config = dict(
    targets=['emotion'],
    head_dropout=0.1,
    residual_init='none',
    optimizer='adamw',
    grad_clip=3.0,
    ema_decay=0.99,
    epochs=149.4,
    warmup_steps=1520,
    weight_decay=0.5,
)
Rows from block 10, named by matrix and row number. Rows with one number belong to one neuron. Each number is 500 + 25 x the weight over its row's rms, rounded and kept within 0 to 999. All counts start at 0. Numbers have three digits each. After the name is the row's rms in percent of the matrix's.
# fc1: MLP up (model.blocks.10.mlp.fc1.weight, 320x160), inputs 108-159
# fc2: MLP down (model.blocks.10.mlp.fc2.weight, 160x320, transposed), outputs 108-159
fc1.88 087:478530467476492474549507493494513478510498436486491473454486530482493509468475537478496505481482465500486489493493505482495554484513507501514492456511523526
fc2.88 081:548505466496502505500476504510481559484532549518514480509500492496486531517487494499495521499494502529500536543480499498498490475532499514501486514493483448
fc1.89 086:514486482488467501473498485483546457441516534486491507489470510486493489510455497492471493524491552501518529508468487475500533503550479511507467525516506535
fc2.89 087:530491505474530485540510486501459522488473485517485529454466473498529463488521497526582535444521480476480548491488499502506531487505473554474542477511507476
fc1.90 102:455541521536478481488495489506493456525512500492455514487481503483543485504491536478511520485490524519474546468494504526507508491507499428549456483512560485
fc2.90 104:485504481461481530513483518483495497494474503512523471492492510499504502493470518499520500507522485518466510516504482495511512436515492512354523476458489485
fc1.91 082:485571510457489511532492524510498461482541489459453492454494512471484515489521523489514524490488479478532515495484497449505543513454497501527480469488525528
fc2.91 073:553460486515470506488499472487506521508504527508483485523497480493499473474504536475497519503504487518524516496472493478515521482547476519502495525544495466
fc1.92 123:488543490464485486489480486483499496534518478523540506501517515485556471493484558466482496512484509512527518519492513512492497451512511495508491463504572482
fc2.92 120:502499534475523500487504516521524495499515501503492521507474525509511529535461428510485490505502519503473500477480470515493526488503498496391519502433468503
fc1.93 117:470501486512526503500512469504495458521538482499482508534531506476536516468486512457487534496472497499488497504503516495503494513553472495509532506504487439
fc2.93 128:503511531485504492516513524503528486485489503483528532503461516527508504534488453506495474494526498483509509499464483518503481480498520487361485455458481531
fc1.94 082:504502488485474525443496493503517472532515517504444551507496529495519544518531488529506515480495515524492489540470498500521520517535514479488502490501485475
fc2.94 080:465478521498512476499555538487504503481451453552499476512506488502519454475473462469563501478499493475508497463519502502497531456472503511513494525479510529
fc1.95 120:472505482510531517513516467502511455458508469493476525521516480487492534479483475488493565521456515490482515488479490501493478546534453489527509519491501469
fc2.95 119:553497540491504483558502527509523475493529508470526537481457519510496501515533511501502465453534498469507511496464489492531448507527545485374482455519492495
fc1.96 124:505509485471469478519519489493520509546488497495479509485503515481517479491492520470520520501495456489490516504516523504497513485504465518517506495486505493
fc2.96 112:546547535504513516492476503487489515461536502484515516476478475514480521525499482491530486497517480516519515516528490492493482456488506451433501494461465480
fc1.97 092:506485499456494475527501520504520515488527524466456511480501476478496472495490465500499528511488527498518533523529523455528523491486497530545489480467496499
fc2.97 099:534496496522473537482489464504483531497483499509478502466467482508503478494509506510525501534510502514498499507502508505479514460513502501348532504488502463
fc1.98 105:526532519468496524490481510482509485501493498495491542508533501497514504519530483507506515493498527506506503548494489506508502507500487496513529506481477454
fc2.98 105:489487515506503510464544523505499481464443472516487511510447484474488504541466494479506505533501495459541491443493494488474526480505516494375513496492515529
fc1.99 151:506530526465508482480454462461478502538520490524516524505497525481537506508459523503489471474499524505539507520492473548509527451500467512513505468505527492
fc2.99 143:499494501491525472475535527537496491487461510519471553524451500527502524526440505457502474541498473485476483452464497498493540478499491509408507497435478499
fc1.100 095:530498454492508519507480492463489524465524490487483473509470516462470491498508466480474516493485507475503525505494521498476518496506501520526486488467504491
fc2.100 103:514512476540493513497519485535498548499493497514502526493475503506477500508489483513546550510507475507505492517506518510493476498506471527355499481510493482
fc1.101 140:509527510494493493494485469476525479509511477510508503524501485479522497482482507446466509480489514515514498520522498485453484494511500496511503525477526455
fc2.101 129:501507528485499497462525509511501493464502487510509542500456487514492529563467475505504496523525517480485485477484495512475522503496491498373495464455479496
fc1.102 120:515518467485545500493462485502483485503530491505507530527534498471494484467486479471477512477480525494508494516498483533511489530536511518518538495459490444
fc2.102 132:504517512497502516484534519520531487510488505510501534513451495518487515545473480491488507527522487470506501466468498502463508502489505495350489468491504530
fc1.103 146:485538514498511484489478482478469516563539505533507520519515535466554510507466557478496471476485455494520491493463498528526510486520466484510516475507518484
fc2.103 136:489502506487525488500548543531525490506485514517495533510420529526499515504461477470487476503507495515487495488499491510492507485514486514420483491431491507
fc1.104 117:517530481496479488479509496477504521563508524469501495476512533474515451499545544501514526472500461503546515509512530545491499448543485490516480450523535497
fc2.104 111:490514507526489532500488506527489523510480513518516484512511495496486533475483465519538532547480463503507502513516464488479508457460509458423517471450468506
fc1.105 091:509519480484503489540515472479530488493530466506489472507483541485487476471479489476481508498473505494486494509511526509461522483536481482522525489508474480
fc2.105 097:523524506505507521512498528531487522470473531485535528495470492503479517539483475521505509522517476488518516530465488481497452490532514507368501452470483482
fc1.106 085:478535497506486451535495460479514471494468482515529484509515486499506479490504532441494515510493506495482497492529531515494476469500512468520481494483508464
fc2.106 086:507495510487510539511482500515503518508509526482498511466463504467505531520487472540459503506508545530482494502513495499474497483502506501376494470482483479
fc1.107 124:525496472477482485459478489466480505528514507476494515519499503496508480514501467504490518492498549512541486504473515560507500474517459521518496483518523489
fc2.107 116:506518514535532491456479488506503529546467513488515502478483489525508502478450495507530506550493463497479535475506459493491542428458513471423542512445478535
fc1.108 115:459509510469489457504528459482537516490479492487481477491483486495527484504484531471481500497494487507498520524496505478479524497515500480541463502508529498
fc2.108 123:514496490488503535489493493511456505455524505522499525478461481480501482514483485537534503511514500521457492487504484501495529461530476520362521496455462466
fc1.109 111:563495501532530510498491507524530446423489523505471504502550465509499522486519442538513553534510533472463512515503479482528492525494468500522499548480467492
fc2.109 113:451499518491490503488495488486512480537504480483518534473460489521523483498549523496518474462513531463536513444486508497531512531495558470370520454546526520
fc1.110 125:529535487492536531499476507514540493438467494459518499534502500473515524486473493478494523490506517483497485525465464504478503483500462501523547541523497490
fc2.110 129:477494496491514472498535510498498456523489508485494539492453510520518503558445506494498473520518517484522481478461472512484501524518505498363507468493485514
fc1.111 090:484536468459495473475489495472518533501523499509522509494496545472488470492493510475463486508462491487503511534505530490460520476532495510538527519482510494
fc2.111 094:579515498502516528504507496527475523489520492493494507498436447503490522537495486491477519517517490509492521491523473475479476506494478486354490503472460479
fc1.112 116:531536456483506472470478482495470541535538504491496500490531577482509458469477532513484520495472481532490531513499488483491549472532518469554522466479517488
fc2.112 115:512480475517499513534553520519514525528495514524496509509495481545475512527504478471483511524511491498490503490508508501477469497493467508346476502482475457
fc1.113 065:545489493501497507501481473473527460449532490525468498488485496508460452483511483504482548510470589473510525498462541497509491485537478504514524518501467481
fc2.113 075:540450502507511497516527529503491546542474498490476522490461486522496497512507499493531491519512465465514525482461490480478508504519499508437530485526538506
fc1.114 094:544492489507494511508482505494526467484520502484484523543509454487504522498505444485472534519470525526470518514478487521536483533516500515515528504484466434
fc2.114 094:480517525520495508484498511509502506504481511471511534463461528488499472508480482517509501506526486469521504500473493501479461458485545485355492452495503511
fc1.115 112:479509506490506498550493497517499506522491464539485502534521515487435512508507546490529526515497471467485474474515531508506465496525524482483536524567521505
fc2.115 112:459494485532500490493527533482492477558521477498493464494521513522502468463490517476495469503496547518484514443483506532499490550516499518546468525470476506
fc1.116 108:492520497514517491510513486505507469484544470502483520498519525481502532483481515488493522525477502509450511474489498543478517543500449490539493479491516511
fc2.116 104:515501502493489500531484521485508499482496532474550535491442525493516502507527518488497508484528480510495527534493487503531442459525533498375502460502481453
fc1.117 111:534540515506496500496490468475537521500482537505520506485510487491539496497495494533464508487497496484564521521481499497500450431501505483506485528502536467
fc2.117 112:472475487495516483473551514541472500497494484506473521498484506504500518546467472500500492553512561497464484467522492516454528513508520472369529498446472524
fc1.118 113:455533513489494461492521475486514500519508472499473462484504495457525471491488546481509503489483475507487531492504516487492521499511491473548483472507516492
fc2.118 114:508490478505483537521483513518485519461516525502517503484464508478495508488505483536496489521522491515464510519513487488510503462526489504375487483473481450
fc1.119 122:489503513516499489502477467501519462544464507465492526491538504479530493512552463498552552472522509523517530513488488543517506514499493461544432491500515487
fc2.119 125:439499515520475523466514480504473472475482497502507496480469503493490474487461502514513506501492488486470497439482481506521512448512525518358523473458505507
fc1.120 089:536489469497483512476476499516504505475469522508504525531538490500502499524549443521533588504518508490505497528504491516524461482500489482505494538503473466
fc2.120 083:419499539526499513495522503493493462521453457504509498483485520505519479471510541518521453476482499466511498423526489501520518530482532488440506472482502547
fc1.121 095:496491463505479497485488494498498529502479500511519516515518482520483489538534482494490563500497506495543457485465527539512430461541490485503508509521547447
fc2.121 080:492471522525520513506497544533510478505494498482504484480519537494512503427498476540481489483502497502484487513531467518482523510479514468487486498476468544
fc1.122 111:489514524502483469448503496503516505535480520477513509472520496495533500534517514507498504484526495500508539466481496526477488447479476448536447510541552510
fc2.122 114:492503463506505498499485484487467505504495497496503472502482490510498497467467535503526510542497506527473493476519475497513543444507492484406550514444466489
fc1.123 150:554507457494487486467507511498496500550524474485494507476534513513500505490458501502490513525479496506489485531480491501466505493492474501527527508479520496
fc2.123 137:552508517476535488485523505494514509525527512480502535491484498517503529537487506448496466525504515530517519502499490485484502476466483474405502522454462483
fc1.124 088:486556469509515490532511470496514516489456458512513491516523501523503517504523510483525543517493455484474506478512529553442478508489475444528506520490506497
fc2.124 077:506529523495497532540475517496500470495553523454518516461469540493518516489516519532453481451489530514509477535498487479534453540534513484431479474511476479
fc1.125 025:543491496551498505524520502505518506492418477459473482509484484505504474496505494469551525485524465476490474506491525494510474483502496477486509500532533479
fc2.125 025:490530512513540497513483514484505513502531514501515489471517519495491485476500502521496475436505493513515503498500449477510507549491495496513500479514479527
fc1.126 095:508508536489525499504497500487519444504493470488488493498484465480518517496478493497447522468487487505492503526474494498482482503483515503515551542497480455
fc2.126 101:487485487466497491464537523493491510488482507501480541525465518503473489559459502485499471554509552493496495461468498501454519476494508493382503490473516524
fc1.127 092:554509487549509506493469482518491447468498533517520504515525481487528464481550457552522567535519559494479535501524487509502506506496488500529485531495463498
fc2.127 105:429511515499469493483490479494493485520461496505518520491475523522499490508541543513544486498496495456516503450502497503536511490478518480333522454496534507
fc1.128 067:520489508536518527524516498501489498534485468485479524513476478492489497512523469533488587472507493490530470507474538489531464468513503466493509473506518459
fc2.128 059:434446487497475493475504523506520543508480524520509473462548541490456498486512494510499532469490523516483473520512485497494509510470522477509483504523488506
fc1.129 106:487525471495523494467511457460499521473510513470522473509481487464534457471505485467493488520480528495499531503502496467459516506553476493535498546502498471
fc2.129 122:514514520513497498542507498543496483470490500503512544488430487489468523525500482544511504523535491484505490493502483496510481524506468494340512433481493496
fc1.130 062:457487513509510512509460479495462459507530512467522500524485478474516462509547496490446539477508528551519530487501492510491502503483519530515433470477525460
fc2.130 080:473508485495450506491499472525508502497469493531492501517486525477508491494467483542559548554512482483486487475491496532489518431493489501353510479466485503
fc1.131 072:513480507474469464539487491500527466447515542455484506480484481495487432509495487480477515513507538508515544499500508464505512498496516547512479521486505504
fc2.131 075:523506487509492511494484472482478532544499499511472496479479473481506486495522489511540499527513522511509507500476504509469541455500472518419542497477499468
fc1.132 049:503534521489501498480459501492474506524547558448527505468476480440506472514548478561473516482480520535548562478490508501495490486487509520537485509509522486
fc2.132 076:474487478503458490483503481522499508483457514509489496512487513484487500497484500506507515570517506491486489507530486519481535470509475461329517502475511497
fc1.133 077:498495480506501489498489479506512519471482453485507539514506506510479509482493499512531575507487470478493460526473483545501481466486533495461559508575521499
fc2.133 097:459505531479558498499510512493520507543528503516507479508522538486528456512500529505492499459503506518500518465509505481501464551513477499620465499494499520
fc1.134 086:489525496473505531497469487486470445493508454480495526512479490500496474503555503501493522481505503512499515538480506473480518476507541474521493462456524454
fc2.134 089:505489476493473520499528498514523519485480501553472487511473509487461495522466491494533553507491485481512485425483488494476527486489489513358511526519515509
fc1.135 107:534521502492521520544498492516534450439465449515495503481501493488481507477478477501496542545480498478456495512491483507493507522471489491503521525498469522
fc2.135 098:503515527469490511530487506476509493491510506483535552491479529494513477536545535502493476470505523470540524468444521483532459536547543483470505470541523488
fc1.136 120:497538456478522475450496498479498538473535511518510501501529534471442483485509522473502484528475539473473514512498505478448523481534488460549512549494502512
fc2.136 131:548494505536504529543499518509496494513517488476520512496442476518501539504526499503482528513535445499506514502505489490537460544507487515346495456498481440
fc1.137 095:507502499480472487478516500478505486571501494484498521505509489486512473509529489477493537527486487528502516497515512526478491500484487503569451490467501475
fc2.137 122:532520541515469537530484488494503498472497507491499521464488505506499503487489501497522499531497465517504505498514472481509485436494511440361522469470486480
fc1.138 103:451542488515483476475514515533495527467462485506523472482528522510515481481490556458531551498505469492499477492495498507485530477509502450521493486533570518
fc2.138 098:497514495447503530536500498466494449532512509512521490487516483470545521507524509524491474470504534503491515475530474487529496525514477511438508497474442495
fc1.139 123:525473448527530482448506526503518524503505509455495484455525497474504510504537494510526518513510479507505512530463487492452522458515514454537505559522477497
fc2.139 124:489524515535491516507516481505465517529489502498501500492484480503469453503489498529520499480509503506482495465526484508517508556499458500360516474461499508
fc1.140 088:492449478490490483476493489511482508536499559490463537501503515497521538517511489546499524510512515521525501519490503472538524490527500510506469486493508495
fc2.140 088:498497482537495483463512483509501532538486460527494467500517470531496454455506474473573512488496503485482497461528493517495543430454500524460523534461488520
fc1.141 101:467518475492522486569487497512483489524485415486537511487494535505496542488476533478517529519503456512451491508485498512461530511479523496521507495517535508
fc2.141 081:522543482499485502503488512490504494506535543512518497512509528508500534534490521482473506434466504538525512509498496515539472507538489506475459484496470497
fc1.142 060:517501452494472468493499497483511503418449489499547481506488531479475505468482504511496567501485527528526495499491467522474522417529495478502512514538510498
fc2.142 063:528491469480539503507507504509475501484443509524503489495512476516483510553503483524516531496495509468497527490482481514468505575490486505445530464482490501