python train.py --model="sound classifier" --spec_augment=false --win_length=512 --targets=["emotion"] --norm="layernorm" --norm_position="pre" --parallel_block=false --head_dropout=0.1 --learning_rate=0.0022 --eps=1e-10 --lr_schedule="cosine"
Rows from block 3, named by matrix and row number. Each number is 500 + 25 x the weight over its row's rms, rounded and kept within 0 to 999. All counts start at 0. Numbers have three digits each. After the name is the row's rms in percent of the matrix's.
# fc2: token-mixing MLP down (model.blocks.3.mixer.f.fc2.weight, 80x80), inputs 0-79
fc2.0 118:512516491500502493473503447487532528535536522531519512519473531511505456493496534490501496528501491493504536530527502502493473534497504513487499533552434520496509518503517515500514515465453463520499513475536513520486554459465485533537487466
fc2.1 089:472484500528464508479472490479482475483528474506498508460470485518487505475492466483483480523507523507505456468474508423483460505494541486475486514492497510508532502516500488513486461505459464515449443479510520520525493522477492467457539476
fc2.2 105:521498498474491488462494493513479496522515474505460516497510488519446498510508490459466495563480469522462452514514463467450515537520500478521505474536511505485445512503496493549534458460480508508460488500473487491494502475508507535501513475
fc2.3 115:480455507540435529526486525511491492498492497466521523504547499507494484472479508535491492507500549527532529510461475480504462521536509492457525451480459474457510557489482518520471499495484487541482483496530489492519484483525511492493510491
fc2.4 121:500512509489493493501548519516449514477471507501540469508500499521514517495539491470487471493457497487465467499481447527478470475490521517473497512479503510530525485497476505498517547524498493484469454477444517555514435503531498532484514511
fc2.5 081:497494534494475511453520522508515483524471491545531507485529506511495488493477449529448537546470514523475556502489501504507503510508458555456518487495485495493527563511550515499509516493504501525503530481490505544506521473517495510513475477
fc2.6 103:498497499517498518497504478517506486502471464511494539505483506505471565477504442501472522494511547532535466475470500524524482514504474424505509503510543503471463519489530500514476544559527535527494503513513500483474503506501516506490506547
fc2.7 113:510504484489509513492469449481480471514492462509464515478444484479472526480499454493465540486477549560507447476503494500511500516499464458523490492532539500500460473493528480529491505508517506482503533518496495470455517501461495492487504529
fc2.8 122:523497481467523477484430495464531484528497522485455499492484474507469461440509507510502489496506516508491493513526502525529492483531469480552495483531453521532462502498522461494510520451477512507516531462512500509480536463470515496488525489
fc2.9 134:500492484486510496491438498467541485515511521494459499485478484510470429443511511525528462513502505514475514517509527505493474461556481486544489498522442518518470510495533472502499506472479495525521523473492490528500522480455487513513507472
fc2.10 098:529506473487516506502502514471494492539486519502495461503479506541515475465529522513542475477495489527450502494509496499465460488530570530544501515522460518522506471505528442527526512499498477472481472491490518546527492495495514538501513456
fc2.11 093:546509479500494522516514492501483483519506524513512479548459528549517537532496529456546504499459463493460503535501495525477459513543511482512508539489485499509498499538530499556496539522496486481478480532486530495490504551506493538507520499
fc2.12 109:487485514516513540498478484490515486527510525527496491494449519468489535505496489489523521510470471511480497481465495519496432519536466501515489538487490509503472482537566468545495528492488518496499490521469495498475471547485455440472499516
fc2.13 112:509508481508486516492536504473476493509519488479516477508470506472498517555480497469490487485473466482506484502500499519491467483498510497483473551488495462547510482541485522527507514493472520467478482541474543490517432528517444462450534516
fc2.14 101:485497512486498483503524511497495506510488520494521485490481503458505460505519503476489453486479449449484471499496480517496452492494481534509489503463463498557503477516482493478531517462472499490507469503470497533502420514492432467462510502
fc2.15 088:538520485482518438464549514510512488478498460505533521488527499512513507498499484480453488492515468491498492472533499548506493514495507516505519534522525511528550485489463514485528532513474474492502497460519560466524472460532483521488527533
fc2.16 082:519516557491543479523521523547499507452498500536503511484523511521517551497511490468533470529496464453490500469493457513537472460506455489530514496538479537499505466474501540484487513487478476523520477471462520495520502491498479513524504508
fc2.17 091:503487503517536512525489457480547484503496517516507505483433509471504496484487538512540504496499505509470499498508527539476455472536498482544479524505455508515484476522562526531508529474481500492499508504500497528507477529449431487499520500
fc2.18 095:486521463478502500528532488490495537482540495510491483494449546499504540542513557481498502484491472479516475471488471552494481542493506493520482527545474496473516457471508505531470532461465495496465484512518500515513476540491469510504468495
fc2.19 100:493508505510515510523522466490516513506513511528512477483469478464543491498513544506504509453500514508474491473538502526487523529511512564517491480510515517501517452511536512483511460501570478461468525537496471528489491527477441478515479478
fc2.20 092:485472476448456482476455501516528476512472526482451488494498508494509500461501539434504485489506463519464469504504485506491470518519482486486476484449493522480504502492509513517464498523445520475441493496493499453496485514506505469518496459
fc2.21 098:502508498499465524485478552486470486469495485480524519487497527499479494479516464509452429492521492480524457475508454485498539477502453512501474509486463504516516493490479502494515506471418529513498506495526506517494452522488515520466519527
fc2.22 086:509524482510503532537465499471469525532502507501499452499506520509480482491504498475489513444481502520484500520559513455481498473478502549537489524550511487540513469467524497525483505545477488458483533483516531531508503544482513497542516495
fc2.23 071:525524493486434469485509504483484491486512515473529500533474523496478488499526557490429503488483489515513461529524441508476496524539476488498492463502510497517544469483460477529517530472514485489511466491491474508449514481494502504481531514
fc2.24 100:496507491516529507507496511510501544500490516488475504518508509512491480478524487499473530498489510509509510480502484542497505466499477520555519477488518519457466494493515559471464540555492554507501543508481463545514526528490515511579467504
fc2.25 083:518492500490448521498514450450456486510518521521497498495452506485529511531528473499474481463483486511489464476518446487505484481504459539499505512498493482476500432473527462531509485508536514492495503533497501533455503528482470467482507496
fc2.26 107:551524511481456495493501488481538518463490466507544502520455486514501522511513486488458509501498515486513489499536483506525503509496472538495456489538497501516524436477497497520501509531495500519491560470536527522456537496470459475513533523
fc2.27 076:519493497508470507521480504487530511507467475499516514530471510517465520511510485499452521516484550479513501525519466485527495502507448490537487457519503477519510503509503532522467486540459535532471534506483517486443539530464504497550541526
fc2.28 085:527503543488513499506537519493456512515493481495557495531478511555518495547502510496465502480484496496497455540542515499499490469465478491549502519538497492534546494482521507499513490485529510492512492486461539511487527475520485563541512519
fc2.29 082:476481474508505491504463498498506515485452480514460512500497500488469501485543483483470442473507496487456500497482501550471475461500485499517487517487502487519456520492521483523509549533484457492533476450477505480494460484448462464473507529
fc2.30 092:509482527516482499529494492511494499562552548519582491507479484488506473512487536508515487482506498504527515510521485530527479562504491506507528529536470509532546495521540478534526494462515511487474493496546494516466502500506486483474518497
fc2.31 068:493521522504476512500507510510458532496474470539518513504451516522509503496501519458466545462475448500509462506523464540501463495487469521499465523520482531513510469475519527576501527510514521524479511485496504494502482513475434501495499506
fc2.32 085:516550516503512486489524443462473528508517473503486503513513526476497469507496492483499541436499472519509490520507500483512477519478536495503492536529475498541485509465491462530527494463556474501514519454517536472494529485504476474526527463
fc2.33 073:562540486484500476513539489516437510513546449514495526513506485524502464457517472453516486495478495515500480504547483511528517518481529476532512533554515526521488491492499505500538500530525512486503497507519536457501494508500493550496520504
fc2.34 086:499516474478561484485490477493495511544498515485479485501493520529491441485504512463500482458446477500465529515533502520502459458489490508548496497541476507542518501481538500507500540511470467482490512470481530498515543475478479514492504456
fc2.35 104:523539500481530491498487531495526543544462530515502467497475520496489494486527507481494511451471487507488494512530487480492510486482472553518481482517496539575535469450505492493525523526492508469514534509466528530527529518482474507520530476
fc2.36 100:501529486486535488490524531548489550480477502528530480528537551511493519507523474441489512466492454496514499499511443538505506481491493518481523499498459523512506513493516531516504551506511513495475513508502496498529486487556520525540507448
fc2.37 114:526536459468533473505537454494460518532536505522519478512484518511515542542522531458503519434476472501487492515515499515490470514481521531508492533524501515536519472470498504538518511514507463460463493479481547508509481493497475500498520493
fc2.38 099:545487495504497490497515492506506505524483526511561505519485505476483477572509492502491465499490477468458545514507527528486487502475512544481512508488464474531500501481515498474549507445438475489506487489479497546550484468515485524506508514
fc2.39 121:483508520521518508526531484485481475496512501496483505453515450467570481490490535534521514479547504512508497466506513478495531501467551540480507492499532508494510488510490477467530436516553508500513516533516465498493477516535523489484478467
fc2.40 108:503508503525490492501468548487496474464510492484473510482521484531475472434504504502495512509536487488530459491531494459523559485474492473484506499544484521504503535506453468471519471480513517531505516498549481486477537510496563531509508500
fc2.41 112:470464501540502525530485564522479492473469473487497507467540486480506496489509466521490488497548512481549499480464515474521538482459517498479515485455506473463491506498495534465488450521498527508521517537527476495519497537517541491508478499
fc2.42 101:493463499526546525530497547504507458460474459456490486480523474509514472491488489499513503483505514493507486482498532488474561494479513498513491500479537512458489488512495540449501440532520529480503513539482473496540488538496507521522456497
fc2.43 125:490450489530464529521468554529496455515491528468481501467533476491485484514462515512478474511519502509530494503493492467503559451508513480496505468486503459475479532532492529489495449466480528506503508537531455490522499522515520508491481488
fc2.44 107:469482509485476489511465485434543472472537503460464460487465485473497490488449508486514522455484500498481482487509533498510508518482490486494456495505465473446498466486461483470457516492487506482498509497487476507498503507466500432481490487
fc2.45 105:530529528509509505481525497551492550538483511517542502516511517466510531524535478478466519480486529530504475493522490525487489491530484524505499506489513544558497475489531533531517525514484492495488493494477526556498476465517488502528552548
fc2.46 093:521476534522473502507434487468507468463511492440486484466507462508504473483457464529495482501506508476499496520529497454509521456484491476482461479503480509510497539508441485460519455483498501515513505504488483468474520490480528467501531487
fc2.47 117:547537466476494498509491462524534528506504493495471497522490512485493476524521505474496496482495489481494559502501488539511489498523470525519515496522486508544454510482513522507528529521433490489477555474534529475505500465462459516523549501
fc2.48 117:537528467510497473470493468511508526492466480481507489540484553490450481512496501472473494502483466446495484513553499524479530483497512491484483511525493476555475507502495534545549505507449482497496516474516527476497509480491457530532518495
fc2.49 111:530460508491522497477453530497506520519487496505496504522528516535425473461542448483456435491517484467482472535531485501492509491494446485551509483508500494537478515500512466500533524502513518489508482503497507496486505498491492501498549506
fc2.50 087:502482493542495507519518521516487507498474516524528500489549496487456465445536514485493469500522424486507474515531463523496542456487496516473516494533511525498490499520511479527509484451545529475523506527546491490502485527501502509453508492
fc2.51 117:503531481466536478465545506481449513489484480524490468502489509520519503478544493443500534452452432491514483482504490531488511490473481511483495525520501545548490490475504491521517522487518522471467498501493530527519456492488489529488509492
fc2.52 095:509489485469510482487485508502510512484543480508513457515511516537440474500541464494496425484484475456471531520484495502465485455471467513518478533484491494507508466472476516495509518487472492484493499479461514501500441476481480507470524460
fc2.53 108:496545509486497471490511482488495540540471518505493476522503531518521503500565479468488524469447479463499526516537477517503499473501486555510502520525479562562474487493501504486545525481457489486485499497502508531481511488492467525504519486
fc2.54 104:481514495501517495499496487522498547508551491536489519504519552533481510489517511469509472469517454460488531512558458503493485524470512518519496545534492474574500503513502505482520553476488494478460501515513514513524473497492488500454515502
fc2.55 092:507539558454542496513550493518496511446507502501480501498484532533527561530529491513526511470498477443488476469510504529524494477480492507505499508517465504534503494433483476502533525487478508506488525479469505540508516488514488519507517491
fc2.56 120:508529515465520473472518504559502512478529465524487498504497534475477535522527483503471469497479505479457473481493500515466456524504487498488506538500513526516512517459478509534491529479508463497477485468447519516540447484522446509497531505
fc2.57 094:513520476468521497490533496442493512521456489523497506499490541509483484512497498502517531486502526539477521475458499516505506462505516523475485516493464557516484483424507514500498498488458471502457510480469523472494497473478459555536502486
fc2.58 094:522525451502480487543519502464528516492503496550514500537455543527551499516516511509513489512501538506482509471480501521490513541519504546449464490504525514484488454473504539514503518549476487495486545483505522512490511492439506485496498498
fc2.59 117:533504499507453463504477502480561548511522512518478490527500501485488459451494521478476506512475483487512501530541502516508500544549507485492493467542459519474482513538484473501491537443489517492482526504534463501472539493502487501490470493
fc2.60 092:527503502511504530516519497439478428497531506454501483492443437499519482515467527500534527539496520497502479506506472481512521514501506463500469471508489492491519502566471470464511470479501504514496528501510501477472523525502522483466499496
fc2.61 098:518546488509528519504524482491467509504499490505484482500474548481519522504488495432517546469489520514500458494521471489495509497478526467533483529535525541484499455515506550493485515549491503470445520533508536494513511527494531502546510493
fc2.62 105:465533464504555506500503487510481518482498524503451482498479542494508536492525506455516550506493509518501520488487464525508506478488489461526505508510542561476458504516509550467468513544483512481478523528501506499497525518491532501544466475
fc2.63 101:516512447475518489486517483498491509491510501486444471518499498484508510511498512438474560484491500492555515525490508517543543532477497498519548510519526512466453484485498537477489494516471499461458517513534508520509548475486511511536486503
fc2.64 123:538529498433499476487544542502496510505513516480493460513508471540485494532511511480491507514471499500493470537544490507508563458510488480532486490538521504507504464450474522506494488509513528470482538506488526495543533480506533535523514490
fc2.65 095:518539500500521491508489530488507452495534482502470473477485479520496533509505496487526559499500477519487490507517443475496542497496503492494505492530545531548525475505496455504529465499543500473488540487494535464468548528503546487502535490
fc2.66 104:527536511476504493479511466453481514546482523535508482507460516504497473521514491487469542485473490512477500515547476480505516466499456496526494482542499501528521468478533471505518476436532482478490532482485509489483559471477486479527510476
fc2.67 083:533458480481500485460470485476521463537496478495516472496495443527474496496449462486525496515502490486479523480511491492492520487495456466497474468504482478485525475544490480497506460459485542513493523540504488447472524483481544480465509488
fc2.68 088:550496489455532487481502543500496465589491552516538494529462464542491498517527513491494532518498469508485479546513496491490536503509484510517494498517526514549482490504518477545551478498507491497504509506501516513484508483486500520463524510
fc2.69 079:535495500496495507500512544504500474530506520493509524519508507539485467495495536534514487556526548518494484531537500456493542491539522477534509505509498469499533534530467494517516478512536509523519449520512486477490507532512546565519499517
fc2.70 092:485533477484510482478511518532456497523514520519501506513503507556488544552544517476476531525519472510518483545509428472515524503511474485504510507511522488528516534513497476518483487477534486517492473506503511473443532499547539520494513493
fc2.71 085:523498477502528521506492500520520483556514539514523516510492439538469497532519510508548500545533537548498502550487491496510499537534494490517525451489517526536472520528513491496522491527492493529480515494503485513463550499466506527469499496
fc2.72 077:464497480510507475490487507497519510532456505520508510486506488495485516501517518488483550534507519548503519491500511500501563469536489536500488435464560505490507501539482517527500504506506530490504570509524467516479541467483520478529481527
fc2.73 083:495516503500488500521510509528513529561493540528531510507490519422521512520516531531506475480486549528493540488445511478503487478533508522496507493435510520517490534502506509472484502559508491511521517504465504518508477499496461465525512511
fc2.74 084:445475499440496459479486504524517538546502545530530468473500500491457507483517498480483467496494450461506501477491486510518529510495459520516516488465496504503502506509504473473488525453516498467502478482512447534500469489483476494460466493
fc2.75 077:482520490443486490480521551547509521485478505495542506501466468474485484495532477508485482511554462470510487482492491501504526480495501532458484490461479480526522510463492502458514511474473524510508539523499469563519477445499481501487487497
fc2.76 090:518520491471509453497537491506486496493444487499494507501478502490532539513529470481493515474509454464491460506490501504483524492469543514486497433470526484544501497440471494484550513516494509492493483496501510501512458464521515520454545499
fc2.77 127:495528454459517482484503490499524535524527523495468466486455516498495485508537544457512532472486485514508465465511490540500531520499490521537504503543507544513477453497530502464512508519486504488476534501519493538478502498450455522534490484
fc2.78 123:459482490516487512498474509507499476503489489477486530469504476449509469496455514518485497529542535533529496464483507457504543517469520488475499477486511468440495500500480528468462474500488501529499539515541439501528530498505517492519454500
fc2.79 094:523531513511469529532489507460515550540481528512502466501499512506484466448535514519493492496494520541476491517538482506496487478557512532521489453554469506524529519505545493552503524499534500487467520507496501514517537528497487492503511472